A small image classifier, trained from scratch.
Model: 11.6M parameters, 64-pixel images, arch vit, norm layernorm_no_bias, activation gelu, moe expert_choice, patch size [8, 8], layers 12, width 320.
Training: soap at rate 0.0014, 16300 steps, batches of 64, held-out accuracy 75%.
Data: trained on photos of arthropod specimens (BIOSCAN-5M), 10.7 epochs.
Rows from block 5 of a small image classifier, named by matrix and row number. Rows with one number within an expert belong to one neuron, the router's apart. Each number is 200 + 40 x the weight over its row's rms, rounded and kept within 0 to 999. All counts start at 0.
Before each expert's rows are labels from the 100 images, of 14976, where the router gives the expert most weight on average: "top examples" is what is common among them; "colour at peak" is the nearest of a few named colours to the mean colour under the peak. Only what is clearly more common there than usual is listed. The data: photos of arthropod specimens (BIOSCAN-5M).
# router: router (model.blocks.5.mlp.router.weight, 4x320, trained with AdamW), inputs 160-239
# up: expert up (model.blocks.5.mlp.up, 4x160x320), inputs 160-239
# down: expert down (model.blocks.5.mlp.down, 4x320x160, transposed), outputs 160-239

# expert 0
top examples: class Arachnida; order Trombidiformes
colour at peak: white
router.0,228,161,129,233,362,146,211,80,210,139,236,255,186,221,197,154,239,142,163,173,195,186,208,161,179,196,150,202,196,204,197,187,129,154,184,181,189,259,211,152,260,245,209,207,187,151,163,194,207,226,200,165,225,221,196,161,197,211,223,147,189,151,174,200,201,251,181,157,253,226,205,222,139,230,208,294,122,138,226,171
up.0,229,205,239,234,206,132,218,170,251,193,172,144,235,171,172,149,155,220,167,171,203,202,192,127,252,189,146,170,300,176,252,169,184,241,157,201,253,252,187,266,221,145,230,178,203,165,128,184,131,152,115,187,160,199,211,275,189,260,272,192,251,203,222,167,249,127,210,184,165,243,197,125,193,195,228,221,211,116,249,161
down.0,211,193,232,217,187,208,251,316,212,226,120,191,255,259,217,217,226,216,236,271,172,166,241,227,257,229,171,205,210,248,127,240,270,186,215,124,228,243,269,178,196,252,254,224,162,274,185,185,284,210,233,221,210,157,147,228,180,185,192,219,169,221,223,239,206,253,222,190,209,305,209,222,167,175,176,151,134,206,180,223
up.1,230,141,229,182,240,148,251,236,227,174,231,203,252,109,244,238,239,193,172,237,216,214,193,226,217,243,117,177,237,105,220,259,239,194,257,190,236,196,219,209,110,250,207,154,238,195,115,204,247,213,130,243,206,214,278,187,144,253,219,229,168,281,242,167,279,175,170,159,188,223,199,180,187,197,234,234,198,107,217,158
down.1,288,221,132,246,137,223,164,239,231,206,252,182,173,222,185,152,81,226,212,260,165,201,228,239,168,281,292,202,201,206,170,205,222,175,209,251,227,266,220,202,231,177,205,197,145,152,218,187,218,182,171,198,249,174,145,192,223,215,211,156,159,177,221,236,161,166,220,193,142,164,188,274,160,195,217,254,133,215,213,293
up.2,235,219,164,198,189,228,163,207,221,185,220,206,189,209,187,164,188,166,190,135,228,215,206,222,203,203,213,149,183,191,238,173,166,178,197,223,220,211,283,228,254,206,226,207,213,251,99,183,194,249,190,173,210,168,118,204,217,229,273,157,185,177,190,206,209,162,192,113,189,257,196,129,184,175,150,161,181,194,236,160
down.2,236,224,265,215,156,190,148,151,200,168,189,221,215,242,157,282,248,193,183,251,140,252,195,240,222,146,163,140,248,251,207,207,209,129,153,149,154,203,223,215,202,191,186,217,185,224,263,232,212,196,257,281,231,219,230,214,216,172,191,223,142,186,160,175,162,163,230,252,216,131,179,140,207,197,210,173,249,215,171,212
up.3,175,278,255,198,257,241,207,244,185,202,208,173,154,247,166,217,193,222,242,219,230,158,233,221,184,180,220,240,176,171,204,198,119,195,200,226,184,142,217,181,201,254,156,171,203,201,255,150,257,215,197,213,227,224,257,240,255,246,243,220,203,143,214,181,186,187,172,272,218,199,187,222,179,233,80,195,213,253,185,146
down.3,170,213,218,213,235,207,236,134,172,197,209,207,181,139,184,143,254,205,173,176,242,197,183,104,149,204,226,195,186,185,252,165,202,212,171,190,204,269,224,167,223,270,225,158,221,214,237,232,186,188,193,206,207,254,93,206,144,223,221,173,94,253,208,223,174,218,215,176,187,228,193,161,186,248,227,136,228,242,170,179
up.4,227,222,271,118,221,206,189,167,261,267,198,204,177,211,287,198,218,219,295,149,219,170,211,136,142,253,221,145,216,207,193,226,212,266,206,217,157,229,139,178,183,212,234,210,213,146,235,191,194,165,204,144,162,220,173,179,165,179,155,263,164,181,192,221,127,162,186,213,212,224,199,248,161,199,212,129,249,201,221,203
down.4,137,243,163,218,223,234,191,269,166,174,232,199,146,232,226,177,166,196,182,154,248,200,178,235,215,232,193,148,259,199,206,141,195,134,242,215,181,287,195,179,272,211,195,203,216,118,237,172,199,188,195,238,113,217,127,161,257,306,241,191,193,146,212,223,207,159,68,212,200,181,208,170,251,187,181,200,194,217,160,178
up.5,223,219,217,192,233,221,157,139,207,130,130,190,242,100,168,136,247,186,181,217,250,178,137,223,153,177,200,272,244,139,195,140,175,192,247,214,208,223,172,242,202,211,214,124,205,204,239,197,234,143,130,201,189,223,193,233,251,118,313,177,234,138,180,114,306,170,211,144,235,261,185,273,158,244,174,154,171,147,153,222
down.5,179,201,153,233,174,266,209,172,164,201,182,224,189,202,243,201,214,238,169,193,228,202,209,153,199,223,306,288,169,214,243,136,133,176,235,137,218,185,171,195,184,214,254,176,223,219,244,130,227,187,242,148,243,210,235,177,220,194,203,274,241,158,189,221,150,167,236,178,196,230,220,197,237,260,176,220,202,247,163,165
up.6,234,204,214,214,226,191,198,189,208,251,124,157,257,170,230,172,176,171,215,142,226,231,235,149,154,186,206,264,221,199,260,177,171,164,206,220,222,166,142,216,249,155,260,219,215,211,205,172,213,258,126,241,199,134,151,187,152,289,236,176,169,208,165,205,214,158,273,220,183,223,240,259,170,266,213,182,157,192,221,285
down.6,136,192,228,152,182,176,257,218,204,206,195,189,227,188,193,135,205,111,133,205,184,230,220,188,214,226,199,218,234,191,136,196,135,143,170,165,216,281,221,215,170,196,250,215,238,150,220,236,247,103,224,254,184,133,207,178,156,189,169,164,203,204,205,198,179,213,135,165,217,228,170,272,186,168,253,198,208,174,254,230
up.7,282,184,169,175,129,195,251,196,193,279,150,117,215,243,225,183,192,224,305,238,206,129,200,201,214,260,82,243,190,162,229,140,160,204,212,253,219,246,164,194,230,129,207,212,115,160,222,233,159,218,232,152,276,188,190,263,215,217,155,165,243,172,244,217,152,153,148,237,221,223,266,225,139,196,205,179,218,185,194,209
down.7,134,189,163,198,210,148,195,236,192,211,249,196,228,114,240,258,191,213,143,227,189,231,171,186,163,208,184,107,192,242,143,142,218,185,233,179,182,248,201,178,179,189,116,169,210,236,230,168,269,186,195,258,157,237,207,155,238,191,169,131,177,236,199,75,188,198,270,239,224,151,195,193,164,201,245,211,180,202,257,257
up.8,155,279,281,161,147,197,283,180,225,216,233,202,144,221,154,109,264,244,186,155,242,166,278,196,160,218,180,197,205,192,186,201,203,227,212,135,259,243,167,207,199,139,260,132,157,142,280,243,188,163,219,205,219,200,228,241,227,215,176,209,227,209,193,198,203,197,208,201,185,195,129,220,191,164,105,153,262,226,142,214
down.8,190,227,221,260,165,230,200,167,142,84,200,271,223,149,238,222,260,241,208,188,136,194,126,175,193,229,243,157,235,212,263,180,141,209,203,186,253,254,209,191,173,183,164,171,220,232,308,277,173,147,169,195,112,203,189,202,143,117,242,274,237,208,174,209,207,232,198,207,200,176,261,199,196,242,182,224,156,169,230,259
up.9,122,253,157,192,190,191,237,184,149,133,162,192,207,221,247,169,216,209,245,206,231,214,149,270,226,243,247,218,166,212,141,215,197,258,129,209,163,250,211,184,185,291,252,191,189,223,213,236,237,246,163,110,206,202,188,193,169,217,184,216,209,190,245,200,230,183,235,189,68,271,227,204,224,208,181,213,193,222,185,261
down.9,239,214,244,206,183,218,190,245,185,290,152,237,190,221,150,218,181,182,209,198,265,165,191,257,233,98,212,161,273,117,171,176,212,167,186,247,196,158,192,149,175,167,195,193,214,168,206,181,222,230,218,145,176,174,234,164,212,197,232,185,150,238,250,274,165,209,249,105,272,199,212,106,80,168,245,167,203,139,214,150
up.10,238,124,210,154,222,194,206,205,162,226,270,227,221,254,160,250,179,203,183,212,154,171,225,214,173,225,185,162,104,231,213,195,160,217,226,268,84,195,181,289,252,197,196,227,266,222,187,189,206,168,170,208,196,201,230,178,212,187,182,244,185,196,283,289,239,139,241,225,125,163,287,251,225,179,212,172,255,205,139,100
down.10,139,240,168,225,182,265,213,166,240,219,163,163,207,252,175,216,118,225,215,172,192,182,235,170,245,254,311,314,156,221,234,200,230,202,202,195,232,256,223,237,244,220,173,183,148,174,268,211,196,171,227,248,194,169,156,168,234,209,159,269,150,158,198,175,210,161,223,164,122,203,192,177,227,214,186,199,205,240,180,189
up.11,147,156,118,247,224,173,160,224,246,197,125,186,218,190,175,175,198,184,249,185,231,188,174,205,164,231,188,204,196,200,255,211,251,171,220,233,152,288,243,215,204,213,208,213,215,218,196,113,197,196,151,220,283,245,198,226,213,208,159,265,240,231,203,229,106,196,108,267,219,200,252,186,192,213,231,170,249,146,218,182
down.11,251,175,169,178,142,250,236,199,215,210,248,226,241,199,212,242,191,234,195,269,137,193,247,258,174,149,174,199,204,198,156,228,199,228,137,218,264,102,209,241,216,195,262,229,148,285,225,181,201,229,246,174,230,209,287,147,195,149,222,214,191,183,109,212,205,245,228,230,142,215,206,178,191,199,205,212,174,164,234,204
up.12,227,165,241,274,143,308,243,153,148,152,218,231,155,208,177,170,233,174,243,253,197,179,224,203,241,241,186,234,234,251,250,207,220,239,226,239,129,145,149,211,242,266,138,137,182,269,192,184,142,236,219,251,175,246,224,211,225,197,216,100,209,208,230,140,167,221,223,229,170,195,128,181,200,254,238,177,131,198,162,220
down.12,266,213,130,228,202,171,231,193,166,281,260,174,287,248,228,241,266,275,155,260,234,228,195,244,156,183,173,220,207,183,264,154,165,197,230,189,202,254,179,172,205,153,162,150,136,169,178,233,201,170,217,139,207,161,191,243,206,148,230,204,235,218,225,234,168,221,186,176,176,156,211,244,183,213,207,139,170,117,204,155

# expert 3
top examples: order Lepidoptera
colour at peak: brown; grey
router.3,196,267,244,184,191,240,128,169,205,213,137,191,136,265,171,242,205,223,225,151,234,146,139,223,183,153,186,229,202,177,177,290,234,236,205,256,187,160,145,223,232,306,200,200,185,225,203,254,232,185,136,229,260,183,192,241,199,176,240,234,136,199,277,237,191,219,138,189,206,193,242,156,198,263,259,193,250,208,221,259
up.0,219,215,131,209,161,223,228,250,226,215,195,175,173,238,286,190,240,201,191,151,182,232,185,156,215,225,244,243,187,255,207,252,241,190,218,181,197,136,170,202,134,200,221,240,220,193,268,162,141,245,169,226,204,224,189,216,195,145,309,168,188,190,225,214,178,165,191,203,181,182,136,215,193,189,196,213,192,220,193,115
down.0,186,187,228,178,205,199,205,104,99,154,167,187,156,148,197,183,240,191,186,207,135,187,167,231,187,177,120,210,216,232,210,169,250,188,250,83,216,211,210,184,204,214,213,219,177,162,184,247,225,209,170,145,228,207,223,218,178,176,167,186,269,156,188,180,200,222,272,210,210,209,260,267,139,159,177,192,200,157,179,264
up.1,231,234,143,246,213,190,198,177,214,149,161,248,192,239,277,168,214,124,172,171,238,197,234,207,206,188,148,300,239,261,216,225,281,182,218,160,199,225,205,237,263,181,152,235,213,169,197,162,278,172,205,240,131,178,174,273,184,239,180,231,241,248,248,233,195,237,240,135,246,279,267,211,205,327,269,236,168,170,185,132
down.1,234,195,158,251,234,222,198,247,210,169,146,200,229,171,125,186,148,231,178,311,178,181,269,165,123,197,140,144,195,200,134,236,202,181,214,219,273,185,238,189,133,153,261,137,213,186,151,169,210,258,173,196,199,212,186,131,202,184,143,251,190,314,178,214,211,262,189,226,183,188,131,236,154,161,185,260,190,197,253,201
up.2,146,169,218,187,213,225,220,228,162,234,192,181,226,74,256,200,187,159,219,226,204,188,194,259,231,159,196,229,216,168,178,173,172,171,272,199,187,212,230,226,194,227,178,207,242,218,231,203,202,215,249,168,201,219,232,209,207,195,205,171,221,136,286,193,249,182,224,194,234,163,130,172,237,228,203,123,152,162,138,275
down.2,172,177,173,289,140,233,204,235,225,212,287,251,253,229,209,213,150,144,215,154,183,219,171,208,186,185,226,203,215,191,186,166,191,261,224,225,221,206,194,164,181,160,239,161,210,180,222,128,182,187,204,225,189,183,188,148,210,232,140,273,237,222,197,147,302,192,237,221,203,200,219,198,211,185,127,202,148,292,183,97
up.3,220,210,190,207,295,219,219,175,195,156,238,258,225,165,193,274,192,249,197,245,235,127,221,277,189,153,206,128,274,232,168,199,171,245,163,215,288,160,150,264,177,207,182,176,292,204,179,167,200,167,178,170,217,301,231,225,186,209,215,219,176,224,230,282,239,248,165,238,160,212,126,160,185,269,170,184,182,234,198,219
down.3,163,186,156,139,240,192,193,234,177,176,216,166,215,164,185,202,242,182,168,168,257,211,195,182,192,182,253,195,184,203,148,203,198,232,189,180,240,136,143,164,254,215,169,209,196,265,200,154,242,249,122,221,178,196,116,218,244,143,203,153,232,180,156,124,205,240,260,178,211,186,224,150,218,168,211,139,235,178,228,195
up.4,232,224,157,229,159,214,161,229,206,149,225,128,233,180,144,186,224,221,204,213,183,164,190,204,279,217,207,130,226,204,144,176,171,213,207,173,233,218,199,251,209,219,67,197,270,195,168,226,244,217,272,240,145,159,213,219,244,195,212,228,158,111,221,211,155,217,215,204,196,178,215,234,248,198,144,244,148,269,151,183
down.4,199,207,279,194,121,188,223,201,174,265,198,181,164,216,173,299,177,119,198,172,242,199,155,169,189,251,191,267,230,149,181,213,225,125,219,203,188,180,182,169,182,189,279,220,182,193,163,208,152,301,148,165,167,187,153,226,208,232,161,244,199,162,155,251,269,174,122,262,266,180,251,167,166,214,253,199,156,219,187,217
up.5,168,214,219,237,182,172,139,187,190,136,235,242,195,246,238,160,164,217,248,178,192,105,236,212,112,162,220,189,152,218,212,238,234,187,247,106,185,195,180,104,225,170,172,265,212,175,233,260,157,160,273,139,152,224,242,155,162,192,177,196,206,246,198,240,193,236,131,243,182,183,202,171,195,206,187,183,143,330,266,196
down.5,210,100,154,220,189,229,191,275,263,194,184,232,207,184,164,190,254,185,200,196,194,299,162,222,227,220,201,176,156,214,138,211,209,171,191,332,219,186,211,241,184,199,211,187,228,156,210,165,226,252,190,197,194,235,208,175,318,211,225,212,217,190,160,149,172,111,226,165,161,178,218,223,243,216,157,203,247,222,197,191
up.6,145,210,164,223,191,227,210,125,113,214,193,176,148,231,260,128,265,298,106,269,232,214,211,224,186,206,238,230,210,193,206,190,271,165,276,207,255,197,135,179,185,224,271,246,220,231,183,198,214,200,136,154,222,185,186,190,220,185,187,199,206,185,191,228,187,132,237,246,167,209,234,195,166,233,114,244,148,204,172,213
down.6,281,246,253,221,221,229,198,234,164,185,291,263,183,244,130,222,208,255,140,199,278,180,220,167,245,186,115,229,192,232,175,153,226,227,188,176,187,196,184,197,225,151,150,101,168,196,168,232,217,279,218,205,221,169,167,178,290,195,166,215,276,178,183,245,207,206,329,169,214,237,152,229,194,159,174,167,292,216,194,170
up.7,281,175,208,185,181,286,216,196,237,141,230,216,241,189,216,184,162,171,264,163,207,162,184,153,263,230,171,164,194,182,203,285,260,209,283,256,219,150,203,202,203,179,127,205,248,211,217,266,218,189,199,227,216,193,194,239,274,170,228,228,172,270,246,212,109,240,194,195,241,215,206,147,232,137,221,269,194,307,216,221
down.7,174,239,216,302,216,147,150,143,103,159,163,203,172,257,201,237,215,159,213,261,252,133,177,176,203,174,234,246,206,224,231,210,257,209,219,189,179,282,170,212,236,207,181,216,185,232,191,213,196,203,203,248,235,247,238,230,195,247,165,222,133,167,165,289,209,250,112,141,217,225,235,208,212,187,240,174,168,113,231,268
up.8,166,229,129,241,160,249,222,223,148,176,203,145,151,216,254,177,149,228,243,199,149,158,112,224,279,168,265,191,178,222,257,157,219,190,244,218,94,210,256,184,216,166,250,154,260,226,166,141,171,212,189,170,123,164,225,180,208,184,223,160,200,286,228,110,177,206,224,159,200,252,139,162,169,174,211,227,201,128,165,218
down.8,145,231,167,152,177,218,167,159,182,181,219,215,260,138,128,191,225,212,172,215,140,268,151,253,168,132,148,245,163,176,228,141,187,207,152,169,182,183,124,213,162,248,248,162,195,199,231,178,161,264,246,150,235,178,213,255,249,144,215,190,195,205,211,200,203,157,198,201,235,173,201,265,145,194,218,147,146,158,197,188
up.9,303,206,186,175,216,219,147,184,207,159,186,182,239,234,240,155,220,246,140,156,174,196,167,211,213,254,246,237,192,164,293,144,227,210,210,253,174,176,192,153,198,209,154,268,182,195,184,175,196,244,197,209,203,121,201,196,189,236,164,177,158,183,165,235,166,233,167,195,218,236,146,169,196,176,150,244,137,211,192,209
down.9,221,187,111,207,236,204,261,225,265,178,204,163,199,255,184,247,221,178,206,232,233,178,214,103,213,204,122,189,239,143,118,242,221,168,240,183,167,185,156,244,155,212,140,226,257,166,230,129,212,223,174,140,269,274,185,178,128,222,185,181,286,230,114,240,141,269,156,218,157,194,222,174,173,210,169,189,212,209,234,194
up.10,141,243,213,205,174,198,152,172,208,236,211,188,170,302,167,223,200,291,212,224,164,175,275,223,171,218,241,208,169,233,172,202,155,129,232,159,198,215,191,155,265,212,196,166,218,149,246,184,217,136,199,178,223,195,172,214,143,251,214,266,204,183,157,186,152,279,153,209,226,197,148,126,241,212,205,266,203,189,182,197
down.10,215,88,199,194,197,176,222,174,211,183,219,187,243,167,224,225,138,173,176,207,249,187,207,204,143,184,193,205,230,197,294,177,276,182,155,182,208,180,199,144,168,152,196,231,225,159,211,121,147,141,283,135,235,194,249,221,154,209,192,195,183,248,255,229,214,179,222,171,226,162,258,181,241,145,255,154,189,261,275,198
up.11,147,201,225,209,210,174,189,145,176,231,189,214,181,239,205,189,197,160,201,153,104,171,220,152,217,206,261,254,254,175,137,193,257,110,250,176,140,238,226,163,177,147,128,135,193,133,179,259,227,198,160,226,128,192,235,182,219,233,182,186,181,214,278,196,253,205,232,257,216,181,122,176,183,186,232,173,176,252,193,196
down.11,253,205,177,214,234,273,230,171,240,239,223,243,227,254,190,187,227,222,174,277,194,230,197,252,218,217,191,236,206,122,244,230,240,244,203,183,279,214,229,148,193,173,161,211,241,213,184,190,197,150,143,282,204,240,164,222,190,203,225,158,216,249,209,149,283,97,190,196,149,217,199,171,121,194,158,256,223,213,195,218
up.12,180,178,197,242,211,238,222,214,103,163,172,183,175,138,222,239,235,254,305,182,149,105,166,159,225,213,207,284,184,191,293,278,210,232,201,188,254,228,127,274,175,232,179,197,243,139,214,175,258,210,202,193,200,149,191,247,189,107,161,195,207,176,204,212,168,201,221,238,212,158,224,165,169,159,238,216,155,237,144,189
down.12,233,211,205,184,147,228,266,220,172,117,205,232,197,245,152,180,198,158,149,242,204,239,180,200,249,198,83,194,231,209,224,196,213,180,209,273,126,198,206,244,245,152,228,251,208,167,218,279,216,176,225,168,215,208,238,196,258,185,193,205,205,236,171,226,251,245,192,154,193,262,229,179,241,134,206,281,236,164,290,178

# expert 2
top examples: order Hymenoptera
colour at peak: grey
router.2,224,121,225,218,199,207,215,282,215,218,183,172,215,234,194,252,250,152,177,165,211,296,178,208,180,209,203,196,164,150,203,183,178,239,263,224,249,188,241,233,82,128,171,208,244,214,153,152,111,195,215,217,208,240,231,213,204,234,168,164,211,293,184,143,253,176,209,202,152,177,134,116,246,186,217,129,204,278,246,187
up.0,191,233,240,250,232,171,230,127,211,217,164,191,285,226,252,254,230,192,209,166,237,200,217,192,257,120,154,197,163,188,119,238,137,200,253,225,131,250,167,196,172,172,236,243,195,166,266,170,194,192,204,221,251,152,148,159,201,212,125,158,152,198,226,176,222,202,273,186,236,199,138,174,211,120,165,185,247,194,313,257
down.0,229,251,187,211,110,237,223,264,147,235,170,186,161,147,183,200,201,235,229,235,105,233,143,170,149,183,277,182,215,185,200,190,216,216,171,181,207,200,223,146,221,186,165,89,282,197,210,164,179,169,164,182,275,254,241,182,214,249,246,270,290,224,183,177,163,199,275,69,159,211,244,278,186,195,210,198,149,262,160,171
up.1,256,230,202,206,202,216,155,150,164,148,225,239,183,191,275,215,155,242,182,179,226,128,251,207,190,182,152,146,193,143,192,183,286,203,180,224,197,224,211,151,124,213,175,162,182,196,192,219,273,229,177,109,182,152,252,224,183,181,206,223,175,146,162,192,227,177,217,247,221,171,182,278,216,226,194,81,188,163,183,229
down.1,176,159,240,175,175,217,151,172,161,220,219,201,157,131,250,176,299,220,171,250,140,243,190,260,217,168,186,150,235,217,240,130,147,179,260,175,209,165,231,258,185,226,171,163,231,169,211,227,179,184,194,160,154,240,193,256,202,198,180,158,259,168,180,186,200,184,174,197,196,204,189,169,191,224,164,228,202,158,220,211
up.2,189,245,213,225,262,219,190,206,232,184,157,253,244,207,191,150,186,168,233,216,132,220,172,280,197,188,171,208,276,247,193,131,174,232,233,183,218,194,171,151,146,182,128,193,189,228,142,185,219,174,202,177,233,170,170,190,224,177,146,127,185,263,246,181,165,152,213,171,266,196,190,220,161,222,291,125,194,169,204,256
down.2,161,134,245,201,148,99,261,240,144,209,211,231,216,248,165,145,234,151,253,230,301,222,262,177,185,189,174,128,158,118,208,238,140,187,191,241,191,195,174,286,166,144,173,164,290,229,220,256,207,137,148,141,177,190,202,221,197,199,180,248,147,200,244,120,157,187,139,194,225,209,146,226,216,164,200,188,188,181,138,207
up.3,213,160,198,192,142,152,238,119,305,170,224,180,205,207,258,195,239,175,153,233,235,168,223,212,185,166,136,177,209,259,238,123,326,215,192,232,208,169,146,206,154,192,200,187,189,200,262,121,232,190,139,268,218,218,217,236,189,215,301,181,182,156,271,157,179,229,221,163,215,251,146,237,220,236,212,108,170,179,174,159
down.3,245,198,94,304,220,157,166,183,193,196,206,210,165,199,165,217,241,179,213,218,189,221,214,218,200,188,209,202,178,205,179,222,159,216,181,165,300,214,169,198,197,274,224,220,198,172,237,162,173,202,152,136,142,234,255,142,227,205,164,124,256,170,187,249,203,218,145,233,241,182,199,212,223,210,147,217,171,159,206,259
up.4,171,229,163,228,193,158,271,183,171,211,222,270,153,178,240,187,201,174,234,182,263,165,195,220,194,155,216,175,199,269,167,160,220,222,176,156,224,150,188,209,197,245,161,173,148,259,216,177,224,218,230,150,226,269,200,241,212,182,216,128,304,228,217,181,139,147,248,246,166,225,253,184,195,129,211,182,272,235,221,163
down.4,206,136,223,222,173,154,232,171,207,188,183,227,114,161,231,240,250,271,155,158,138,230,218,297,193,237,228,271,225,222,190,224,203,192,198,177,219,180,142,180,225,178,158,186,192,179,127,230,179,248,156,232,226,191,164,264,243,218,281,203,150,230,150,154,225,206,93,272,248,216,174,201,161,177,176,184,176,98,195,246
up.5,163,167,222,170,239,166,225,197,188,162,238,294,157,241,206,179,312,223,129,172,248,242,191,144,183,260,245,143,159,220,123,212,246,289,252,177,257,184,213,251,147,151,227,229,143,133,198,213,219,244,270,205,272,168,209,183,205,215,154,171,140,189,170,155,253,209,187,210,184,207,244,175,208,203,182,224,205,141,193,246
down.5,129,225,141,225,171,273,122,245,172,187,192,248,244,203,240,176,96,159,180,240,241,109,236,234,240,177,198,175,225,225,254,250,236,141,220,161,284,218,125,178,217,158,237,248,150,210,259,244,198,209,182,241,179,192,193,180,211,174,163,191,253,199,194,192,249,224,135,198,176,140,164,315,146,172,220,224,177,237,205,181
up.6,210,124,189,179,199,164,169,255,160,205,148,249,212,240,226,168,182,156,150,209,276,166,161,187,220,186,200,180,150,175,249,218,249,195,260,163,297,248,203,187,189,215,164,184,158,183,103,202,93,266,145,216,186,276,145,225,173,202,224,164,138,208,151,244,191,216,206,264,213,199,205,205,190,172,156,247,203,187,184,136
down.6,152,212,200,203,204,180,257,205,166,215,223,173,176,119,229,238,179,225,151,215,146,235,175,199,186,219,260,217,189,208,162,115,235,115,203,241,169,144,101,154,233,220,181,190,189,258,254,245,251,152,142,179,145,202,287,138,205,172,181,240,229,191,146,255,218,160,300,197,137,210,162,171,230,196,161,150,207,264,227,171
up.7,194,128,178,152,161,302,194,185,181,241,205,166,241,233,126,241,245,225,234,229,261,210,200,174,107,274,217,171,200,277,186,213,151,176,181,209,294,238,214,262,190,214,261,196,189,78,191,231,131,214,189,195,170,294,265,164,261,200,153,152,202,216,242,154,229,185,152,222,190,187,205,229,199,195,182,193,250,197,154,293
down.7,266,175,194,255,209,173,147,282,209,256,154,200,213,152,196,192,190,289,151,178,140,161,193,276,231,197,180,157,215,151,216,159,264,188,214,169,211,232,223,166,234,198,226,189,224,232,290,176,192,218,208,279,207,109,165,251,123,265,185,157,169,286,209,202,198,234,244,198,260,265,185,220,268,201,234,195,113,208,160,156
up.8,285,275,222,205,282,97,217,234,187,125,173,166,208,217,188,198,173,203,212,125,123,198,186,215,227,273,115,168,238,188,215,208,194,191,228,228,215,110,208,147,172,246,227,133,183,157,213,213,212,191,236,253,257,228,200,199,213,213,228,285,222,193,137,214,249,193,290,206,168,144,190,144,210,137,157,263,272,192,187,159
down.8,210,257,144,135,181,174,127,246,127,137,197,185,189,231,194,181,235,132,172,258,112,190,238,159,201,195,192,240,158,246,213,192,175,107,178,250,161,158,199,192,213,188,237,232,200,213,205,130,202,221,146,133,186,230,244,137,238,220,193,175,176,109,228,246,267,161,182,220,192,198,220,201,219,156,264,182,209,269,173,203
up.9,192,155,149,254,265,153,230,96,123,184,206,166,242,142,177,168,230,194,244,149,160,175,154,230,226,200,207,223,208,194,221,201,201,120,203,139,243,212,161,241,164,241,229,230,138,192,256,221,187,174,208,221,164,204,173,204,190,206,241,232,240,183,264,247,260,188,115,241,177,111,147,222,171,189,148,241,166,177,251,173
down.9,150,139,158,173,214,205,119,185,212,171,200,163,150,306,132,226,219,69,281,213,153,208,275,189,216,214,211,225,146,162,213,176,242,227,219,138,160,257,203,196,265,202,266,165,269,152,218,252,205,117,202,192,229,218,126,180,251,237,180,199,209,184,258,169,126,201,253,163,203,206,150,244,185,185,178,144,217,279,219,201
up.10,132,178,191,266,148,263,257,225,186,215,200,209,195,229,229,146,282,243,184,178,183,258,224,200,223,229,149,182,129,196,295,226,241,149,229,255,198,184,189,149,209,201,131,239,241,259,233,217,161,192,217,167,168,185,247,190,152,212,206,202,120,152,192,232,176,212,176,272,186,225,175,208,232,237,166,192,273,118,216,170
down.10,267,137,240,200,235,150,198,219,100,211,218,223,165,267,236,191,162,114,168,150,238,192,179,235,251,261,133,202,176,217,172,178,181,179,176,213,144,254,235,195,161,239,225,259,131,113,148,215,198,177,242,224,163,162,159,118,237,192,238,213,159,269,138,169,216,198,141,295,156,231,133,115,209,317,196,128,236,277,223,242
up.11,195,193,231,145,276,194,156,209,189,209,162,176,231,140,174,251,154,199,223,185,248,238,224,210,174,267,242,211,192,170,151,181,172,237,210,156,165,233,208,218,231,260,253,235,183,189,130,162,251,183,156,211,206,238,225,203,169,216,244,190,198,207,130,160,112,216,148,249,235,202,224,181,201,196,225,248,88,173,240,219
down.11,151,289,300,200,185,205,204,165,223,198,239,207,233,133,153,184,236,243,139,206,206,232,234,132,161,172,174,191,219,235,222,161,210,215,177,210,105,148,242,243,208,182,204,173,268,228,255,154,266,257,198,239,273,251,270,218,198,168,217,201,207,236,217,212,223,229,229,165,186,178,214,253,183,155,242,128,279,179,227,205
up.12,211,156,267,246,226,233,170,215,213,245,176,213,182,143,216,252,168,216,229,223,190,264,196,187,128,196,195,144,244,180,142,242,163,156,210,191,199,163,173,160,238,148,227,225,266,241,243,219,203,224,246,157,194,240,256,219,146,241,134,246,247,200,153,118,130,174,245,200,234,149,210,140,192,193,199,132,206,268,260,160
down.12,164,260,189,206,229,211,190,223,189,152,286,274,225,155,166,213,165,284,109,205,193,214,227,217,270,233,167,227,108,197,181,220,156,205,162,268,92,231,247,185,86,234,98,197,90,145,263,127,234,142,168,180,181,177,172,199,142,249,145,163,200,209,251,139,252,155,184,121,214,210,195,189,198,190,237,156,172,152,156,250